Rows from block 2 of the image encoder of a small image captioner, named by matrix and row number. Rows with one number belong to one neuron. Each number is 128 + 24 x the weight over its row's rms, rounded and kept within 0 to 255. All counts start at 0. Numbers have three digits each. After the name is the row's rms in percent of the matrix's.
After each neuron's rows are labels from the 100 images, of 14976, where the neuron reaches its highest value: "place" is the part of the image that holds the peak. Only what is clearly more common there than usual is listed. The data: regions of photos with short descriptions (Visual Genome). In brackets: how many of the 100.
# fc1: MLP up (encoder.blocks.2.mlp.fc1.weight, 480x160), inputs 80-159
# fc2: MLP down (encoder.blocks.2.mlp.fc2.weight, 160x480, transposed), outputs 80-159

fc1.208 112:101085105120167133168155132119155100140127116101089165092090150144173120171177132144114164142115099110112146149116162094103111108133114109113113091155076091132150092111077116182119113119121149113140134142104112103126113115139134092101139134
fc2.208 102:126168149126155105168116099175121161121159119143115117116123130127143100139145113101127185132109128149108135115086087093170095173109134157153132149098115164094154125082107087100128088120144112108128143142128098144132138089142070135164133138
place: centre (39)

fc1.74 097:121158162126103121107102112134097115113113156126116146153161120177150103106108150130106147113125089107131141109118119144110166089158133075145122133135086114145091136124159122116106126140151119079120126118132108127115112099149133158132146107
fc2.74 104:109159153155173160155066170138108132140106120128086170121152147129097102131149097135104128119168111158146128128128108116136135150149083119109108128143099150128128101096161102087135147153073165102117121172128137125125121178107123130065163132
place: bottom right (46); bottom left (44)

fc1.433 098:079131119164137152143096146142125126120100096129135085124147109106114143154118176126117114117111171121155146132085130132153105141152145107089093119099108088162108101103130050113152122146161129118138059114109112136166117107187151148106159110
fc2.433 093:180138155112141135120115153142208120114149149111149153154083125106113101068113144146123143129143123067159127159111170115118136099114153110123127119115082129166124134104178117126159147095172122095146129145159108126141139157153148140103098119
place: middle right (28)

fc1.138 089:140122145097134138202167138132070141134117108130112089101141170158128147138102095139149140126123084120098122114134094117140109126120140163150135085126113095134113106095146120156149101116157124136112131135113124129137111143103148138118101098
fc2.138 095:141158088160100106144143129123131139143134144129163149124119177133111109119139106116084145118131122112156115149099141133157107142125092104160127097157136096121114144109106144142123136171114190156115127121159090074113186111119120140132137133
place: bottom centre (38)

fc1.295 093:140108080123134139081126127140125107131137124127126127117144167138089154104103098127139102145112146125141106135117108135112196137122123102134165137130091166176110109116142120120124120145109086128110128155149139158139108148123138111088116099
fc2.295 092:164146133129185110173137089121161119117134094117093136105109175131116114099104102122144146146178103131108153106108132119145075158132110185149134105129165164145112159117174112132145104115191139130116136132157172150106153123132137146145131117
place: middle right (28)

fc1.452 095:128136158103139128095141117145147182131126086125120114121144141146123164124083120122128092086142091142124093111141148142100085136149168095149130117139132119095070130103095108131102159146106178138127147103128151098119128128134135131181101149
fc2.452 097:150115130078125143151110082084074087111115111120154125115123172134095109128166157082163148106154097139119118109138109140147081147108106180086142136123120124145151144142169158125131128179161079153122120136134112136127125150144127114114102104
place: bottom right (37); bottom left (36)

fc1.9 108:104143108131140134131103113161113118085098070132141161121150134097197179124120145114089148124148140105142106096099106121144149153140167161129126118126141111160145107083103116131104129138116142126095086184087149128120117129147150121166172132
fc2.9 117:131132148110169147143093114154116120111151172147076142146113140109134142135150163090115131126129132156105119132172136131156130124151148161141103124152153155124138152118185097157149161154128098183076118111135133177083114152147151178162144177
place: middle right (33)

fc1.31 089:108159150156140111132186087121105132097131126108076142092135131061144128114144164139144105129109113140133143105101159122132114111153099117151125138121148142128143130140139093122131115054135093111156122124134113101104125120130137148124135126
fc2.31 086:142142108158153133131098100127129120137127148127147138104164127113155137117143155109130164109110114158117124172131139138100142088124132092137098076092157156187081127121116127164085131124132112117105108111090120130179192121142179103134089155
place: bottom centre (32)

fc1.120 077:137131101151152088161128160127114154135117113150111111155123167130129111175118137155119103106119115133106144156114112126139127124144117144119113129172098163132098134121145137112081140139041116164163164132130143133115169139111142167130156129
fc2.120 085:119125082131137084135119130152165144126111134120154122144138131136130126121183146132122144159127149058118145184130114109126127128120130175100120120150128165113101153143128165129126124135115116119115117097081141162137129117151134167163149118
place: bottom centre (47)

fc1.219 106:127089131123105097134126118150162122079089091150139123112128123142158106116106157183147098168085107155135103143102127130124159151140088119150139115145134122125053104099139101090085141114134148124176117120146108148151138177107143119145132128
fc2.219 104:082098153143140125102100131136168140145098117140129122113140120175162119108081176100136122118144133140128148116095148124141106115139134182105159142157130126128107090110136134105114114144160152112138158110119115092102123086137134092092112110
place: centre (44)

fc1.150 112:125201147087166064114137101148133133149158165142155117107161170140143120083090122136114140109092142094103163144099171125057127109199131114089139120126129120076121151114137092122115132127110123133121119151132086130104113127098134129119126120
fc2.150 108:125149138091118114159131116112142132100178144180110107122170136116142137141121099129085126152161142139137107088176137127132119119143183137125112128138110175117163140095110156139150148109103129126144144115113108132161109098167106144139123125
place: bottom left (44); middle left (27)

fc1.335 105:104144122152099098129111108129113107137143117059132140133169164155105150132086122129140128150135105123123104143125189125129152121120095123164087120115160105115129133143125132104113107093100122114161095140118132119125134100122152115120092163
fc2.335 107:140147114126143139120082181134165118148143146071112117142132126131134134162129112119112103126116113141120106159173129140114083185075148139143168120142166165103126128123082114104062151120075144135125163122113098119155123140152137116124108115
place: bottom left (35); bottom right (31)

fc1.427 111:107113130118124164133133114082134167117182157114094068129145142138156155122110117130116133120145121086105116095122142121125118126098129123172135113160130135152123148149115097139126119128141118119125086125096173110094138140130142099100129129
fc2.427 119:153078172137133144127131115116144118144152158189185113108143157109145109102106169122104138130138133123106101146106132134136138156099129139136170168110122121096110163142112133099113124112128132080116129133096120136081144174122128151085128147
place: bottom centre (56); bottom right (29)

fc1.347 085:107143126143144137137107175140143126154147157116106113116126108123150166113129200145144107135138119105117127106088146138087141127125146144112110111102146116097145153146168121125122127101112133153121109084146112115100150150127055170106120124
fc2.347 092:132136092140098139167105124140133136108130115133157152174097107100159133129115100102154129165142168164163111136122112148111108141137140126154138117115151127151123141127165161064134114098136110112145111090138154139138148135143117143140126157
place: middle right (30)

fc1.376 104:102175130157089141103134142143127166114085113161088109174081091154102165173107182158143159132116142141123136123065087139133117148150142072114123118091121099115134097105123134125119130120116150106128128154113140126130127149163166092107123117
fc2.376 108:133151121155145105119126171088132117126052134175126129146116136123129047136134150117168135152109144129151142136132113131126108099105114074110139134173150087126124088141097114142119146159156091127142122148129187123116114121100141121172103170
place: middle right (36)

fc1.284 090:111148119132138080161144165125136113136158096150121119124150101101135139133172165128092159144114136103175085167132108149097141158105087113129138131135152141158126129143114165125126086156195100127125174147087108144124158149126138163158127107
fc2.284 088:114075127109128111150159113163147116136176113083141128124111152107106153112134133140179112131103126135090081144153105143127148109123118159105161174143125098121132132145138098142136147115107095103119099155095154092147132181106154129117123137
place: bottom right (31)

fc1.34 106:134135114141163139130105139129175152134110107096137107106140127092130115115097103148128143100149108091098138166125114168114142169130122114136137097158102098137116134131121116143126109109106136138079132134072153136123113145137140158139106150
fc2.34 099:114153107130094104105122099151135109134096104134112135125177121144167129114111124124114091104150126111103119124144172149114093123125131105138149103099167105132116119077132106120136133164145119116117126118148066151126092122146164131156142133
place: middle right (35); middle left (27)

fc1.309 079:133120163119133141107149185105131167080135127159178120157130106123117121145129133133151173106112145112103116085158132132126124115109103085103074162156109134132105151098171125138140155134068108099114107126134137103140140171142120116089113107
fc2.309 079:123100116126125082098099105116153118126086112116117135154169120127114148153173131153091123149102146138118093150159114097103112146144132131119121124108156101104154118123165166082146158121147129116134098125107175097146149097134148128120170114
place: bottom centre (55)

fc1.207 097:127157128174148121127116094145161132082122087132144142134066144107081168071153127103155140090129144101131148119119107137127131168103153118120124133147149091142109132122144134120130135123067151119139082160086108089123123108131126136103129160
fc2.207 098:171156119122138120136129113128103100109105139095109175095088086148117124151154116121146159159133102064161113138146104113191146192126134130136113133172120108159139071170132139083136151117107123152135139132159143105132125100148141102137144166
place: middle left (39)

fc1.312 112:135145093139159121148086148136122126112094096151130151123123099163126173103123136107140112077161124124130152070110146117074125111105115135148115136129095128152104124133149123122128099117112114140069100151115087171140136183156143118107065111
fc2.312 106:129183153170146167171157140142092125115116126181112135129109098163131102107145088150099125100169156111132111135112132124121156125079142164127098166124096127138145153103138107156066133126149123105118107120114117136166162160148101111135147144
place: middle left (31)

fc1.17 118:160099127073092147144147104162146135155142163101124170108146148153132170159114132140123118133131141156135122154117157129125146130103146130110113145119130098145074092160138154116188158110106175142143153101121167110172129150117130129122121115
fc2.17 108:111142138138130142107176151131125172152116158118155162123110148179095140106126135143137165130135109140108132143121120123146099094122137157114096171136113146157149143126175106137127115133136111120165128157093089104092152149096125145128124116
place: middle right (32)

fc1.251 088:178148101155135109166133120156142112130141138138111099105072148111157162102114168122096146128128138136152137115153133127129158154141125094136134139124130098127142153099124128086123126159134131113116109124123152172189159144187120127122119159
fc2.251 094:106152107078104129149108120141102121095142168146117155129104148136119148077111160120082164127138147146143126092087136153148106047147180157114162145104158119147105130103129130149127132141109124112174098126129174141136145113133126114131111113
place: bottom right (42); bottom left (29)

fc1.133 104:133116157160106079127111129110127146102124113170138129149136103119145126102133138105135086091162158089114162140115097078106132140091132129131175118083152088131167148113160150093096094106124176119116112126170129100128135117164103178148122140
fc2.133 104:128165162129128152105141118151155110140070137140130099113124106123130134124144183102120077120150198119121171163122132099108132121105192137153147100139145161139178153143125101148136137103102145120146109131137110141127124105136175135146114097
place: bottom centre (65)

fc1.209 096:097147113133130129122120136114146083151147144162153098089132164163119143146079156103140127120095119129126132131175117084173160117116151132156125148124123123150129128109074095137189142143157156113100109138156127104135113101135145179129095142
fc2.209 096:140166142114070107173131108140139134109129137141122114134100127166126166103169140081102107150159109150128151149098118109182110099143133135102173117131101123125111103111127125097122113117123131108186102107126093132131081095120134119178133178
place: bottom right (37); bottom left (36)

fc1.46 076:138109168127064137153125153151126167113127137133160164098099110123165111126118122094141178141130102159142124152138125150107092143142126175146155125109143132120155146112119167126094119150118120166112102094099094134099139153135160094146134145
fc2.46 084:102114154124130110115090101163153128116108172109096110109100194167123157173099127136145148119133099109114156124161129124121102181146116094109141139115112110097119138097141137125145101128155080118127123142100161129128087109154179111136153140
place: middle right (27)

fc1.161 122:175105138160187098163108156138126137126152123178167132161102156169140124137138150105185105124125152139104106130140135124091098148118137110133145122123142201075139122125092116133111112140124123095155112116154096155136110114146080153114156125
fc2.161 114:118130129131107101122088148113152127139054135137111104093141150134102074152134191115124134133129131127148117082099162140123133122117048126119130126094145131161151132126155159103166121115140154124177144093155133149168112163181106135139125157
place: centre (35)

fc1.428 112:136168117118157087131149098150129083152070121124094144103121094124148129097121164095133125122103113127125132116105120120129110080089114097131156139103131119115123123200139073126117145125120170109114163150129118142112160149161149115136172096
fc2.428 103:111130127150128113123177185115160148151122116127128158134113164120152130115095127129142133122157105142139108120089167120143154146109072138100139141120117163109094132092129148141078147154156147181160148117124155132165147111109132122131161129
place: bottom centre (28)

fc1.89 104:138197132134140065119128111152104134118125130143091129099111115103097156136107138125154166125126112183129108128102083166078141155161146113159092120106147129135157133164153140132148102108103159136136107106092139117111120090159112188145102122
fc2.89 105:156110110103127113152121120174130128136111123153147124143143168144152144098125154123150155156107116139108135112071137087114136135170142116154126114145209137143097083101093120130149105119098130144130072111115117155174104140086150094096109098
place: middle left (37); middle right (36)

fc1.384 107:194097165095133127123166079091174095133119148145097149115145135167112167124153115151130136150100131109151174164137141146115180108110157113133087134149119111153140151119126121079107160172126139103089132113124134146175182121140139137096106153
fc2.384 100:180131171105103126167190140137112126124098134146104123129098123134095088087136139144103116146101126104128129085160127158145136123133154130088137138130148129167121177109135147091099120155155128111117132120096144166158155153104158120088121156
place: middle left (32); middle right (28)

fc1.406 090:125065109141113150143103150120137088103151122118103153126127108126106191175113120151118134124086122116106154118138107114117129148121178122115130090112167162121143157119141168155126151125092116091121160137130141102130123106167116140103112122
fc2.406 094:135143163152165149139123141108074089115148117090148104157095116144154158103173140098107117132107118135082147125132133119140144092170116172170108086128112101143141167154111119146103176134106144148128111166074110096133116112083143138086149119
place: centre (32); middle left (27)

fc1.410 097:095126133131106101129139134167076138153136150158145180152153145129139122091134128147100101131113114140109097106160129125094118086135105107108108091135107117196053115127161134136119125155119134108121107181113117134112101067123138144114166174
fc2.410 102:111155156174168118185080172134077123132131086095113097100124138169134125124120087148119149129120107113127105121114099119084140171132103118149129145115088115122091113141136124103153121133140142135094107117091102152104130150155156170167183116
place: bottom right (29); bottom centre (29)

fc1.267 108:118132120126133164155085113157101128136128133125110122102163155122114206099130124106101131135078130169107147137123113121112095148158155111150146128124122087144137085117099120121132179144119128142086138117126142141124117110129112148133154103
fc2.267 104:146130112137121148101101096115087126170102115138144132081120114102126095107122143092174137155105104158105113087160156097153140123133123128107155097118144114114146148135130166128165177128101151108107093154161136131149136155159136096133193132
place: bottom left (42); bottom right (32)

fc1.397 100:140116136131110123144141093123124164123127096127140100124123146165150106072176144092112124151129117113134093132152128131132137144172192118141159113148104114119150151127169120100112145126156116109166155101157165119092131113133152138159135138
fc2.397 109:159125157148132139130157147136112150110105108081105119070109141116110111111107194142139062105144132127092123098132117104138126098165118163156107128102160121125130123106136165104138147172143117097141110116118095173119065148116149129128102114
place: bottom left (47); bottom right (36)

fc1.114 106:101132122128142103131126103092146116154111153148103154129103160117157121134131163129125167138126131163114110140168163128108161151139115141173150121101120127135130140122150124114144118102171114097086130139097080091158133154137118105106095088
fc2.114 111:112099134110116129099132104134108172156146122144085169138138160163155132126108107131130135164123113160136114126111092127107134132151190144167154143130167094136124139129118119132177155132099132165116116102122131160147124121152148116071150115
place: bottom right (36); bottom left (27)

fc1.13 095:124117186137148107151164114084132168139127136083143149166118153120098117102157130124160158123133139175113114140109078117133120142127094118151123123101141097161094148104086097128143101123148145117124165151095120149136090139111126095102119127
fc2.13 088:158136116116131094146120103131077129121134111161167135118146120126119189148153137120132171099151140105119106121110130173154154131117165124125117146121164131103097113075124152144105143107140135099112099163118151134147157109158064118181061126
place: middle right (35)

fc1.447 104:120160112135130152128099142133109130149145152138151125141144139152109101132117150139153134096103060117116118098102166132161086144095138110116160150105112127105178110110105130170118138139096096087122113146130137138142122069157142094126108119
fc2.447 104:199076095128156105142067141089110132160165143104133157133112156139143099110147137172095145084122108121125145104149154144108117112103122088153136168156126173113130130175159168140129138169148126132146132105149123127125096144136163148103108152
place: bottom centre (27)

fc1.260 099:145151138161138159135132134136093145123109115156107131089166122138121166093085100169120170132117129124119127145132117145130182118106101122167115093107127131116159147173135108109140129106151116173117168102115140111103102124116172157132132084
fc2.260 093:157148130150128136048122159129131115137120095108157140138177154166120159148100103149099124158144110121150140149156172156146130151099136144107074114090094138087126123117141138105111150109161150085128160148142162103131138126152174094101150123
place: centre (56)

fc1.426 128:132158134143052109155121098109130124162145147136120101091150154140129129116139120150146183123127149093122127137119127117121092156194131121132090129113155124144097142113134133122105140142090161169128113141124103125135156123096170132134097153
fc2.426 116:160156124132169114072119108087083101125128122125122141162159107119171116143147117105069113083153128110082094118155161143104119135127172134129189097129127128126125089113103088098146170133125128126105123116146131129150089150093119148108091146
place: bottom left (80)

fc1.223 088:142169142127158119113143099130078144162156151122106131146151091130159138105116131090139121111136128120133136158163118145138140133134134083097171086122112114116100089111150120084141098144091141100094146172152119094128176118190125103144088140
fc2.223 090:125143138125138112076145157149128115085134145107099166108135115114127087111127130087093116115144138151125136099084119152113105094155146137108127111121129084121121131180183136137116147138137122134123115112108152102141147097164118153153162126
place: bottom right (35)

fc1.232 085:129077131148122107129159152111142101131151113130125121137141109133162133166108138169138122120102119123101150134176151159135173107171108135124175094160114134128102097097130103102109138126111139162097167124104125160156122101150125134116083152
fc2.232 090:138108119122128105130107160146124125126139134147104149128111124142141124071130131114130157100126127140143152109180090113135168091142153134145177161108113090141128156070131156127125126131126137129145141097123157160157080135108079113102133084
place: centre (31)

fc1.214 090:131131118110130112154146107127156104105126165099110098125117092128123153088137104145109109154144130162106129110100139145134134133163118127176115142167079136160111085116110140106170129086120074126110138102148114129109158151116073117140150086
fc2.214 088:117144071147125089149081178139142114133102122143104173103125131135129078122108116116113124144156097158117162118099125088134127095135099141139109098116136125108126131185130135159153112133117174127142145114131164081133117118129138152132090141
place: top left (45); top right (44)

fc1.8 096:131094174112122152137144156066110163147145170152101123099114140142135094104109111095125118123129175123143127154167097131155129170127115100112115116100143106190130135122098172110127135140143163152133077115149148091145138156145153112174135112
fc2.8 093:162158111088143137147150103127110097132145145132099116162138163122108130117119166120140124114106128128125130141143121144150139143126159114145139155126164114112151100122111109139113134084116105100092146144112154167112207125157118147165103115
place: middle left (31)

fc1.53 097:099149152078104191165115116096109150142168160159114100104133154125144131122165155096126122142122125122099127106143113155110130116178125126145112138098159113123147144139062138106146144160092122092140149158104179123153121127116161107117103130
fc2.53 096:154101171073130161132189130135128149175133129154122136144135122099083154175088126118131104121136123142138122169118159152144129113116120150132144142139133127142139122108105145104124160116119103108142135113160154140144167127147130164124109113
place: bottom right (27)

fc1.274 089:186153152127140142105170112168118153156144142155139155118134080141051170125139155115170061085150102131140089122154137136123093119112131087122137095120148153153140125108161127159124109134160157130093148154167138154179115094139104123108110119
fc2.274 090:148091136115123107093136144097137129132097133123121114104125151117132135163181109108157093118104142177166137141144123113127087143138085138141172125125152099105125154157120101150132146166164091090118135146081103160112188130091110091121117110
place: middle right (33); centre (28)

fc1.26 094:141133124120135108144130137133144164091108062102105116149155121123127160149139135132130123129115130185184132107163120088134180110140101137149149129150148154140150168142105143121075146126101128149105132169129148142061139122100141103142145163
fc2.26 094:128126153146190146115099123105165149101128078121103154173115129140145139093140102165140115154116108152141102116103141148149117129094128186123104120138135135110148122115156181153133162113117115099129119086130105091135121143152118149122125106
place: centre (35); bottom centre (29)

fc1.78 098:130139130126122140136124099119106073181147167151098154144110133095137126151146113133161161142101096125131108149114092148142104125159131122125097055103143129145126136110108161121152151134093117089083159106112130133136157125133112081099109112
fc2.78 096:163145115131126136143179120126125144137129098117105130136079132182150143173089131127138089173086169098083128134134119081102112118159102108157121131149162163101147137115121132100143108108111129129158130104104167120126159124130117134129124152
place: middle left (27)

fc1.203 114:096155135170147167145123166153139163128152155146127131106123128129139128142132126127134152131098098126099136097128145169086107126155141106132135134107144152150178138119170129124151113132112115151115152089136137137118122160136123146115125116
fc2.203 109:131100120102137107092150149146147173095126180152092134098156118102168122142099119127137160154120205083125154155113129167126106114132149186137145157141163165125150109119111137123126143135162100121119115141141143120136159114134154175122116142
place: bottom right (52); bottom left (35)

fc1.372 099:164107157102157145162156146108111144146137135091131101054076140104133090138119184130133155117107150135112144128134112103132125145131130143153132150104146153123148133130114127126122126142115103132129094152129166137130099145148161106096130152
fc2.372 099:113139096101146145140088144095150141131113090118105119086177125146097110168134137128129140115090122168131085134119081109138165091145123143138088147142155098104129089160148149088137139137118125098106122154155161113105110143132141159197112140
place: centre (28)

fc1.186 098:126112137176105084109093141127224119096173122146136098107104118131109131145127136123103158112163125110125134178099086118105123172142151143146149118121122063115116142114144130119156120120065079105110127104103085135146138120130111144135126115
fc2.186 097:085123144097117119117095139103164133106105085104131153097131095091086103119135113148130127121096103140143133123108102123124137122116133140109130142161139126130099107151140118147070124123140201137128097121102104172126166153113128126144131123
place: middle left (35); middle right (28)

fc1.257 082:130125120124097155097136117132133129076132116140165167121139136150128112091124146104158170142109124127098155197136139124124162097125167092117122164138171119133108113126124110140138117113106127107127119111122138100127146146127135157130131083
fc2.257 077:124127108098135131128116130139130117131133100127098142195134109112116132170144134128171110130147125092132069150187134152154144124108131076121147164070162149127151118111136108103152154156132110163078116158108134153104120130115088097160106111
place: bottom centre (30)

fc1.211 101:135125140136136147179071157145120138110105111166166107166125108151146124138149135155130118133181126154151088072091162119097086129144115124149095138172152140137158136125171104150146155136115105111099129135127130176153125142144104120113140133
fc2.211 099:148117174148139154139144146186113127125114142089092200139144095148122088122100142118133162129138148109131134130136128109104130134114158149112100113132118119109142089108137119102157180130173148134101085169087117081122117139132085169108149091
place: centre (70)

fc1.469 088:133123097142118152162141108099160130130156088138148145134172099112118108141130108136132123144131131138120086119089122154120155096103088081131099087130109109113104136078135063147135125155129150156073085156111115148084135124156157097158120142
fc2.469 087:102137126141134172136115146133089120129150139087118133171120116144141149174165154157145153103141123148145105135170099141116159107117094180089071147180125103145101139159105130131098176155174121127116085125134138107126093123157170130111100089
place: bottom centre (69)

fc1.380 117:168135126082128103136165123110104140129097132114105110108138157096152125147137136093106136133080146148064128109099141155153154117120119118087151132123079111114095122132159157134130135169101145109187112141131128134175091157132104134105119121
fc2.380 114:112140136114159111102162142115087096122173142124124158152102107156165127143112113169121158169079131134086126148107135159125173148124122120109141116106143100114112115152159133130133112131144141120146107154129128121120160131150091145124114108
place: bottom right (43); bottom centre (28)

fc1.50 094:115139136138155134161122078116188116150115131118106091177146111104147154120104160118144120143137132145131114111154116153128142114135092092077169110082146120111173113146109109143115121156127116150127119110141133113129124125125108131133135115
fc2.50 102:094115125122157101138142129153155127206154100116123087147113132096130144126143126145162141094098152073107142170127115138135155128157157122151154138096129126166150100111125098088123101141153108144115148175122160132172120143116119126147130147
place: top centre (30)

fc1.24 090:169142140127101086146129115121125097146125142094125145147127147164122157153142168133147114131133143121104140115091124100152117111113162159160129154117134129185155110126115130095145131166098160063159122151179129141120117149123109162107141118
fc2.24 088:097098128126116144128171124167142097136075108096102116153166096122094142150135120094191126138091119153099113127138142126099119139107120109124135074096127112152155097147128112121133133096167099141133131138100055126148123130125165141136134134
place: middle left (32)

fc1.27 113:122107122146141110121137124129106167179112088129132158121130124112135149146166142137100130147120111116117172112140167132086132088177137105099132103150112098159067070153117130178143129124116105093098128177168120120129133144143114140125130105
fc2.27 099:114128130153142123160087081176137154118145090135100096106135150109122102070175109164123133127101132128106143104113161114093122122141121118128176137141089094099142073096134149124156129134115134126119161139143171114103141121143100084119130104
place: bottom right (47); bottom left (40)

fc1.102 106:114138097155154101125160124119102087132083096101124117108164113156084153162091150114152136114148132066142099203106094112134178143124164136145140125120089119158129140144112107123110127138172104122082128124127107179146122170145139134105113087
fc2.102 105:155154097131116135104106165145117108140139126109137131090102089125098140116143120128116129092138175160129126178099135122145126114128151131167089128140111081097115177114129113151123147115102102115119144141107178157165102161116129125163119133
place: middle left (27)

fc1.188 087:131144113109114118146140113070146107147092135139134152103140101138126140159124145128135193184085136097138124147119131131095110134105083119108137159121138122127110137140127112112106145124064144123132104125136114134180119142138146158086098150
fc2.188 097:174123122083112165098154112113122128140093126108176090127132101166119117112115149122130134150119149111134141118121150142133137125087135152103093130085109090097123123114143116062095127189147101107137113116145108113155122177142131136153120087
place: middle right (35)

fc1.387 096:124144102114138097166082082139177133084158152145131102066108133137120115089109109171103134128152130124119151122162119133104146118127119129129134126144116137138122143128110120159137139143131105130168097116098089111140125133177143155157136110
fc2.387 104:092140161127109104097112148122120122149150157129152162125144103107099133125114131099097154084136094153124123145122116100160156166153118117114164158120100114123167142120109129158102098164152141141122106146085127154147161128136129129140108128
place: middle right (32)

fc1.191 102:122155104113147132162159122110154112135160110101079127125063128171125132150119145152098109141136098131124151126096091106119121118093161083126137172132067139156094127147145107089136151142118108157126132135099128097124122094192122084132115129
fc2.191 094:137118160126137164137147156127156171136110121117126164138142133109162076135094129079126127124162129123139143092103126080138091129117137125154136125178138108158185122137171142113152185081130143089151153140114120134117124144116077135077137188
place: centre (40)

fc1.104 096:140182107143173140120142112120117129144156077146144142138113124087105129150115147135131102142147109156105108119112138176157107100092120132125124156143094142148140147070149112146125129145140110142122096158115095140197120124123134109122097094
fc2.104 099:146116126119110189144111144128125097124171132131139126118120097097118156133140150121118107120101139119141145160105093158155140172110102132171147161114119149160102106145173115144132099123141139093119135123127169079121153139162099160125124173
place: centre (27)

fc1.412 116:150115132128120183129175112146143115144194140117159125120159137180137154157112156095145129116133133126084149102133112124110114146134114128132100130084119122131110106122153134114148109168135130139134138131156114141104182136201158142117150120
fc2.412 107:158123113138114146138156105143131100102135097061141136132111090138108117141112131146140137110125122121092144115131132106140099100127113141080110101156131140113186126128164091104132167121105158143112132104093149123129112112122178125138127145
place: centre (46)

fc1.369 094:135076105122129067099098143110125112156161136121101154128123131120112119140111165146124143170096140123115204126138108145120077147097172144126153100133095157152135126112132115121091148104112127072085148122123103105134146102124123151134107102
fc2.369 092:117157121139151179092093102119085162148120129112104152142103104106154098157127096098154134154130160177103084131091159119117107129058138134108145102166176124113123119099126133102111098164104133112128088099115118142133157154189122105146087115
place: top centre (41); top right (36)

fc1.2 086:152091123140143150135139115125122118162118135129134151129116177115151137083180170117136139092101116135141146143113120157137115094144130094116115106165120084122112148138126149123099135132132098107143113074135132146119151162114158131121153140
fc2.2 098:108125114151121113094143109165124163133140115099135145148101115097146117130118171120117103136147119143123125120147112124119107147187112173187139099137121097164099128143162128139124141161178127146134134135091091157103161114118116099138108122
place: bottom centre (28)

fc1.289 088:114166150112136092163185129101125111142181131149121128129107090124121176121084115102165123146123184083118136122131142097104112113142124107077153099141092103142096151116112129103110119152086118125129123166134100165159153128144110142146149111
fc2.289 085:083153147116142171127166104085118150095141102122115107126106157165139148110111146161138094136132126129146102067134144118129117150097111132101133144095115132129102105104102116147125126179147175099130134161136123114144149131113147096114128124
place: middle right (36)

fc1.162 102:112124108142168144125072130136123140107117119089133152137119152113128171119098107129137163098139112125148076139113109147146134185148134108133146173139099164158164142140151101143102133112124169111141085136082112173111136124109126094123124118
fc2.162 100:102129114167075134138060159114128162107124106096076146089114070139151108158135117096110145161147129110090134145098140153140125093106122137133156145148103107118146146174189110147136138143137111104056122133123135085123134125122159097151115151
place: bottom right (32); bottom centre (32)